From a checkpoint of a small encoder-decoder audio transcriber: decoder width 256.
Rows from block 3 of the audio encoder of a small encoder-decoder audio transcriber, named by matrix and row number. Rows with one number within an expert belong to one neuron, the router's apart. Each number is 500 + 40 x the weight over its row's rms, rounded and kept within 0 to 999. All counts start at 0. Numbers have three digits each.
Before each expert's rows are labels from the 100 clips, of 14976, where the router gives the expert most weight on average: "top examples" is what is common among them. Only what is clearly more common there than usual is listed. The data: short read English sentences (LibriTTS-R).
# router: slot weights (encoder.blocks.3.mlp.router.weight, 16x256, trained with AdamW), inputs 128-255
# up: expert up (encoder.blocks.3.mlp.up, 8x64x256), inputs 128-255
# down: expert down (encoder.blocks.3.mlp.down, 8x256x64, transposed), outputs 128-255

# expert 7
top examples: the word "it"
router.14:487489530466517485513493495526506483439499528525521497497499472538469494434494475521489509547524497510462564489433470561477480553452537578532467471436552419511467433509467548558495488498456440511500490489474505532496475511470529462527461508483496580594525479430477473476502428426458500444535471467516444493540570544529516553561490525514492478505518456473410474474541506545606554486515
router.15:470481505475505530448464478483546520442530532523427489505528507450512473537466536546545466492458549532468554535525489616547531472448422515473461492523475455528597447512480497537477577563544512468530457476461486559466602481527480498489520533500431485523551480474479628419464496493609504503536509484553492535569547498527479566520469499550508517469467525490520483545508455495473449482462
up.0:509456544408484510439493565521575471510496496544471572507536434490399503464484467551412521518500523481516509547436603531491478513458481547515481507531505461484484519532517561446524505516554465509540494506463488509503517391465526451524544542482478515586494551527499513527522555528492498506487512462524475495448478410493458550429504506476492475421494496505533504586522513617514497483511
down.0:451563449529466520495494535553483516508430501459510518495447496427491456540544497515478515474478482497506475553437540478454402520504602539537521510522459537424556540510505480514537518452486512570489507509483502476462475557577492558548480530433506459448529452471507563521507415522407591476489586495573482490474506462500474491536510594489515485481528456492494526548481520522518426487552
up.1:386520497469491528515548474492456539470509493468497470408504510519488502509481447502496510537504483507518470531483481537506502541497520530480538507451522546504529479465509477540527526494480453536499592532509494516469504537530498517508508500466573523428530499541445492527463536527597542460539524551532524514567535485412516490570495512504559509558386563519467543428486525490515506465496
down.1:627442477416517484516558521493486465491450511534492523498536493550508473547542450478497467495428527487514466571620415440510505491519447512526515518529425460547521505543428508498491536477498437470489511447468520490491466443499480456485494500490547492479529522547494548524563506467522530531539526490464529484528480586545485514573533419518548474514520469512498543502502539518489488501439

# expert 2
top examples: the word "i"
router.4:495494410467482498424515478534465524469542537558502529596540457504451500531477443479444538449492517487515457499426425534477495475498440534510487395456487487497465408538524548516503515552528514525529547480466532467474509502487528488481520539552456514480554466510488562516532477442565541497534487424511498436557464410476476500529549513463464457524455437540502477554505438510489516472488
router.5:457519454471522468494516479548465440522563515551496514527564469524459469505531427535449456501481589484540544510426456493454464447566391535505502448456483490588512542540502514527525572525465526513465436522476485537548568445527511509467481477538505496541525530532552583475540536501555483569473477488485612402555502452523516436545526473532449485497525549500468516503506407488483539509523
up.0:466458446486431466503463576467513467562461541509515515475520460449494459634497441526576460447518517482523485484491491469552514479543528496513481497494531579502539510534497509446506489504543522462543466532505525463503453461530476481454523493544493471455510515515494524526523541488563481461474542590506464475503486468519483490378495486505547486412491472469499591439480470463536495443487
down.0:510417471496528520524514455471531517479456528527513494551507472586504491516493541503531508484470491484508415514505542541502441434575478584496485492477457407513463522563440490544497495470471432453468544423465457450457469505458508474494478452528471507557464478393499545556557470541506482492555513514527570488442489521473541539542501512515465468496481534508508511553462511517472531532458
up.1:492474541461528482403482502432543494569518510528477576474503533447568496479492545513499600513530518463495503493550562524508493493496549462502498388497544408464463534469461437475508503448534429498567423520503521548554520497522491474514477419568521490505548462523543520446501504496547523462502462463480492505464496446559491463565507511533503537469497506495508509526508450551499375476490
down.1:457574458548504481513536506535440505503515531516534433523516505482538443539458448541471429475472534503494507581512487556456450501397485540484488539472454563503498569527505538570519495482506452483510578527489513546495484527504523514472495503445534471544489466450410531489503537448535481551495527541479482535467439466496546496479543530534484537415429479494579513437519487444513510533531

# expert 0
top examples: the word "said"
router.0:476459538465418552469459580516469454502493481498602520544521479479550420504473530450570454404499435508529499514492415498530474447504562453459484493479458499498525494511492513514498468406482494553466503482468503522480516541541502512533485463494456523560531500523464533489493558468509521442494456523538566533557490545504425500584531483540404430547568549491442581501428555510465480482492
router.1:547519484518421462527433567469493542504480494502592543493458472473506484482445524463484525458541506510484568486529492526484437511541546474491479456520491484492514512520535455472612553442509480486463430463502509530433485529517492471471481566466464540578573489504522475497547580510540454487438471599457469512573481506479437506558552480541523480510555523486485577460435513432477511482465
up.0:488482527509527428536513475525489520464491439460540504522472528518488509466556472428449513457510519472494478446483538524485509531454598530499498527506523474509506496463517481393502522495501504533461444542585433517512435398529495548543432493501458486483467590486500453509507511495491471474532440526494461430551423513436618529510508451448506474478538481440482497512561515377504520541510
down.0:532542503585485495511501481443571529418473534476629521491476492478497469426477487540541552481541525515429438544546482432533519495551448512556507480574453487504492501545474458471505525452475512571498530465473471497442448420523509496466551444455501504420476525445523468582466481497466548504499532542496494527512482528509544469508425474465551529522475499541493517458478489499519484515519
up.1:522483537561431484480459498483450481510509538452468486488509551453479511526471449497566579506525485499522445469521536497500499502421502447500537505509536569488454571588448442463468546465443541506546498465486491512478508511516488477504409519513452476509505492529461468518507495466449452489470567587529548484541492497611542531526524483514487537536496479502495538573501559431433541465484
down.1:513531507503516443407444432508543506432526566458489511490462463488508438521474513546445516445478536480540481523565501531537424494597482502440495575553532447478478505503431477540500488513509560470570519497459576476434449460535425508541463542509529483482546441529494500505531539444524482503518488463475604499568497530544498483501480498486468541513534509539570444442498434492494580498518