config.toml
encoder_arch = "convnext"
model = "encoder-decoder audio transcriber"
dataset = "short read English sentences (LibriTTS-R)"
train_examples = 26041
time_shift_ms = 50
n_mels = 80
hop_length = 160
input = "log_mel"
spec_augment = false
win_length = 512
tokenizer = "word"
vocab_size = 5132
encoder_norm = "layernorm"
encoder_activation = "gelu"
encoder_mlp_ratio = 6
encoder_inner_norm = false
encoder_moe = "soft"
encoder_drop_path = 0.05
encoder_num_experts = 8
encoder_moe_every = 2
encoder_expert_mlp_ratio = 0.25
encoder_slots_per_expert = 2
encoder_shared_expert = false
encoder_subsampling = 4
encoder_layers = 6
encoder_width = 256
encoder_kernel_size = 7
fusion = "prefix"
decoder_width = 256
decoder_layers = 10
decoder_norm = "layernorm_no_bias"
decoder_norm_position = "pre"
decoder_activation = "gelu"
decoder_mlp_ratio = 2
decoder_head_dim = 48
decoder_fused_qkv = true
decoder_bias = "none"
decoder_qk_norm = false
decoder_parallel_block = false
decoder_inner_norm = false
decoder_drop_path = 0.15
decoder_positions = "sincos"
decoder_prefix_bidirectional = false
decoder_connector = "linear"
decoder_tie_embeddings = true
residual_init = "none"
optimizer = "normuon"
muon_scale = "original"
lr = 0.018
momentum = 0.85
nesterov = true
orthogonalizer = "polar_express"
adamw_lr_other_params = 0.0024
steps = 19400
batch_size = 64
epochs = 47.7
lr_schedule = "cosine"
final_lr_fraction = 0.1
warmup_steps = 970
weight_decay = 0.006
adamw_weight_decay_other_params = 0.01
Rows from block 3 of the audio encoder of a small encoder-decoder audio transcriber, named by matrix and row number. Rows with one number within an expert belong to one neuron, the router's apart. Each number is 200 + 20 x the weight over its row's rms, rounded and kept within 0 to 999. All counts start at 0.
Before each expert's rows are labels from the 100 clips, of 14976, where the router gives the expert most weight on average: "responds to" is what is common among them. Only what is clearly more common there than usual is listed. The data: short read English sentences (LibriTTS-R).
# router: slot weights (encoder.blocks.3.mlp.router.weight, 16x256, trained with AdamW), inputs 0-127
# up: expert up (encoder.blocks.3.mlp.up, 8x64x256), inputs 0-127
# down: expert down (encoder.blocks.3.mlp.down, 8x256x64, transposed), outputs 0-127

# expert 2
responds to: the word "i"
router.4,186,171,221,195,216,203,181,218,206,175,201,210,159,260,227,215,190,175,186,227,193,222,180,199,218,235,234,192,198,158,193,213,193,205,215,194,230,188,204,211,203,184,165,194,201,187,231,224,194,185,172,174,171,211,226,189,173,226,185,189,182,202,208,194,177,207,196,214,171,175,193,223,184,165,203,203,249,219,237,244,195,212,216,217,200,230,194,237,209,190,209,156,176,205,205,218,190,199,235,198,214,215,227,216,199,210,192,228,197,230,200,152,211,176,224,201,205,206,212,215,188,209,191,218,192,204,180,224
router.5,184,198,211,170,211,207,222,196,196,214,231,177,200,236,209,195,186,175,169,209,215,237,190,186,185,206,205,178,203,194,133,222,185,197,215,213,210,178,201,217,245,175,197,138,201,188,217,208,201,220,196,196,170,183,207,232,194,214,189,201,165,182,219,234,195,198,218,201,173,181,190,217,194,201,184,185,207,212,218,198,191,203,220,192,227,220,168,200,183,210,218,201,176,210,207,195,185,212,242,203,187,205,197,190,175,182,215,172,204,193,242,221,218,197,191,217,217,210,215,214,199,163,217,184,176,200,199,236
up.0,196,206,195,202,193,204,219,212,230,226,171,216,169,238,188,206,192,167,172,225,216,169,199,227,205,190,181,200,139,205,216,179,178,210,220,163,174,197,203,184,231,156,227,209,183,229,191,187,210,197,217,201,213,210,234,218,218,184,194,191,208,193,205,222,239,229,208,228,194,250,196,217,185,196,255,220,218,203,224,192,189,208,194,166,193,207,216,168,213,225,192,200,167,194,201,211,219,188,206,185,223,206,126,205,199,193,185,230,177,210,198,205,189,186,195,230,199,224,201,206,183,210,191,205,164,183,175,200
down.0,225,193,179,195,216,166,236,205,191,231,231,191,226,189,220,198,176,195,211,187,211,199,202,197,189,202,183,239,226,161,170,175,181,157,169,218,179,209,198,193,213,187,204,216,205,190,225,200,199,199,223,201,219,198,212,176,192,147,203,205,213,230,191,158,227,198,215,240,177,231,216,202,205,170,205,180,223,190,189,193,177,158,208,211,192,165,238,205,203,156,204,201,198,162,229,173,217,183,217,227,205,206,147,200,208,191,243,167,218,173,184,218,193,214,217,188,202,197,211,220,222,227,177,216,220,180,214,215
up.1,196,208,212,199,213,207,245,221,169,225,214,219,186,213,205,179,191,199,237,156,203,178,180,230,210,196,213,189,187,207,227,202,209,228,170,208,189,178,194,172,191,175,208,184,220,193,197,191,191,175,212,192,187,176,205,196,230,186,211,206,187,206,200,197,228,146,193,203,231,181,185,233,225,246,200,206,193,167,207,207,166,176,226,198,178,230,196,195,180,237,205,188,229,176,203,148,219,196,199,195,199,206,235,217,205,204,166,218,236,200,201,234,184,205,195,218,206,157,215,202,219,233,191,202,191,177,222,222
down.1,238,175,192,174,148,169,255,200,223,237,180,212,162,183,215,205,188,175,169,206,190,185,180,219,175,214,200,190,207,222,237,182,217,207,185,193,202,193,211,165,206,193,221,181,199,185,230,200,177,202,187,181,182,231,193,187,216,221,215,184,209,186,170,211,243,201,227,181,223,213,205,225,197,203,211,195,217,184,210,183,213,205,190,204,200,172,141,237,210,223,170,193,222,226,207,201,194,223,209,213,229,202,197,205,192,156,226,213,178,199,221,201,216,220,206,205,183,232,182,193,204,220,193,214,261,213,196,225

# expert 0
responds to: the word "said"
router.0,209,195,190,211,223,203,196,231,233,172,191,186,161,199,208,207,182,199,222,206,179,197,210,198,199,198,222,212,187,207,204,206,219,191,204,193,208,165,194,174,191,207,183,198,170,187,204,195,184,209,197,212,216,178,205,235,205,188,168,149,241,170,200,202,205,228,203,198,173,214,215,166,174,215,220,179,211,241,210,220,225,213,221,188,225,206,193,174,207,209,207,186,200,229,194,161,201,197,175,175,218,187,223,206,193,182,205,210,210,242,212,172,182,221,262,182,220,216,187,197,153,190,202,205,226,209,176,182
router.1,247,175,177,212,226,179,182,233,254,168,202,172,173,201,162,176,206,208,213,196,185,206,205,202,184,190,168,176,184,230,194,197,198,220,206,188,198,184,217,220,212,180,179,194,215,226,205,201,199,201,180,202,229,188,203,177,201,216,222,193,224,159,205,212,205,179,227,231,217,201,208,200,230,189,195,159,225,220,189,220,234,195,185,195,262,213,201,200,157,220,208,227,187,249,214,162,182,173,182,200,182,186,190,165,212,200,192,220,219,219,207,194,198,200,223,178,184,199,223,207,191,186,210,192,194,210,193,207
up.0,209,193,211,185,183,226,217,188,238,244,160,213,182,227,187,241,177,180,209,183,228,184,203,222,203,159,202,222,234,205,245,185,199,189,191,206,192,196,180,218,212,231,226,198,189,199,193,182,213,206,207,214,209,209,180,219,189,210,211,190,205,221,222,218,230,201,200,173,197,191,211,176,211,215,249,229,236,174,213,194,176,185,193,218,219,170,156,160,238,206,188,198,212,218,194,206,178,203,216,187,226,209,219,194,219,213,204,187,171,194,171,185,172,208,178,214,221,210,196,212,225,179,213,202,164,193,208,215
down.0,201,214,163,219,204,209,199,245,216,240,233,179,165,196,231,196,192,192,218,229,219,190,198,200,234,204,207,220,190,220,172,172,229,201,226,210,222,178,208,204,198,173,201,184,192,170,220,212,194,171,193,188,214,208,195,197,173,223,196,194,197,174,170,185,198,228,200,223,187,196,181,178,180,201,180,197,200,206,177,168,196,225,233,236,204,239,148,211,190,162,208,187,216,196,206,184,174,176,223,149,220,214,220,186,216,183,172,181,192,174,227,207,231,203,189,220,221,229,202,197,199,223,204,196,144,200,190,177
up.1,185,211,187,194,205,228,200,190,175,180,177,189,211,188,183,171,205,207,146,200,246,184,166,223,207,180,194,186,205,191,202,225,178,212,170,214,211,216,198,250,203,248,209,237,214,156,208,222,222,210,178,166,206,185,201,184,235,182,211,174,197,208,181,184,202,206,221,219,227,164,207,199,197,197,181,195,187,186,176,185,170,194,186,208,194,196,180,208,214,224,230,188,186,209,242,239,201,246,234,193,197,194,210,176,180,182,221,193,206,199,139,202,167,212,190,214,177,232,208,204,181,217,163,213,214,193,211,211
down.1,185,210,213,189,201,183,212,198,170,200,223,254,179,211,191,180,175,171,197,194,193,184,234,172,228,173,161,184,174,205,216,195,205,233,211,235,193,257,198,179,193,197,203,194,187,207,228,194,182,233,196,186,180,183,190,201,187,192,192,191,198,201,192,195,199,220,162,206,186,214,197,201,214,219,226,224,187,207,214,204,189,223,218,255,227,187,217,209,193,199,183,179,186,205,204,198,221,171,227,202,222,245,195,185,212,210,224,192,185,200,185,227,215,165,199,222,179,186,187,231,195,189,233,190,147,228,200,189

# expert 7
responds to: the word "it"
router.14,185,205,184,194,170,171,197,180,209,200,222,167,176,192,215,225,223,174,193,237,179,226,225,218,163,210,203,206,218,167,215,222,170,199,192,201,240,179,200,210,165,220,178,201,184,191,212,225,168,211,221,221,188,214,188,180,210,212,237,182,173,206,210,197,187,180,190,186,206,156,191,193,194,192,235,186,229,200,230,197,207,196,229,199,182,211,194,193,233,219,196,163,235,187,199,220,170,188,167,220,182,192,182,224,216,197,201,219,201,206,190,217,190,174,195,225,234,179,211,217,211,174,183,233,215,204,139,254
router.15,190,184,202,222,211,194,200,210,230,185,183,226,231,182,178,202,212,206,196,178,157,185,186,172,236,248,180,187,194,218,196,215,196,182,199,198,174,207,204,224,184,220,174,183,206,206,227,180,203,171,225,185,192,233,191,176,209,213,224,209,187,164,159,200,167,198,223,205,191,206,229,222,171,193,215,184,201,223,196,200,209,199,194,226,211,222,191,203,207,206,195,193,192,204,220,217,159,240,203,229,169,197,218,189,202,205,158,224,182,224,177,222,226,217,229,225,200,196,191,167,215,156,176,196,176,215,194,199
up.0,203,193,178,216,194,204,202,163,184,210,179,225,232,213,222,200,188,163,198,194,173,205,188,184,191,200,203,196,165,179,180,199,161,222,205,198,205,221,226,222,193,152,217,208,202,211,208,189,208,214,202,200,190,200,209,197,196,214,181,169,210,220,232,204,238,151,174,211,172,226,202,188,193,182,177,188,227,215,184,210,232,225,184,206,208,200,198,191,211,211,213,207,216,173,274,212,218,189,211,192,208,181,193,177,214,217,235,197,207,196,192,186,217,185,145,175,172,191,237,206,176,208,205,183,191,175,240,188
down.0,194,195,196,210,215,203,194,223,178,183,166,211,204,171,200,206,178,250,181,219,189,179,162,199,207,176,199,183,194,222,245,200,198,209,196,209,193,225,218,203,235,220,196,212,214,191,205,176,151,170,194,189,199,205,206,184,202,215,238,240,206,193,182,183,168,203,178,188,211,206,201,197,247,217,211,190,183,191,232,210,214,201,169,209,155,191,223,219,204,163,242,180,232,170,206,214,218,201,199,191,173,192,200,203,171,194,185,178,198,188,215,193,222,217,181,189,206,215,229,149,184,211,177,164,192,212,188,208
up.1,215,206,175,211,201,212,181,166,196,191,186,156,217,184,189,192,209,195,150,190,184,193,217,183,192,198,195,206,212,227,189,201,214,211,208,217,212,174,198,224,229,173,246,187,193,192,190,203,201,210,221,238,225,152,206,175,214,214,188,200,184,180,174,207,187,190,215,195,190,229,199,187,200,186,166,222,161,218,197,202,216,200,177,191,218,177,235,174,203,178,232,160,193,220,208,227,205,227,182,205,198,179,135,212,214,183,219,172,222,202,187,181,203,194,204,144,203,234,152,215,202,204,207,184,139,244,218,183
down.1,184,189,216,254,235,223,195,198,187,215,175,181,167,178,235,218,210,199,210,202,211,198,190,170,198,163,223,210,165,202,215,172,207,218,242,203,201,150,189,197,183,211,208,229,201,213,175,180,215,157,185,178,198,191,176,163,188,209,211,160,172,175,196,211,223,200,204,217,216,178,209,189,207,204,196,212,194,229,236,248,188,210,190,194,227,214,219,185,235,200,210,199,202,210,198,197,244,199,149,221,198,187,206,224,197,199,155,191,197,195,222,211,201,192,237,175,226,207,189,201,225,211,202,205,162,186,186,173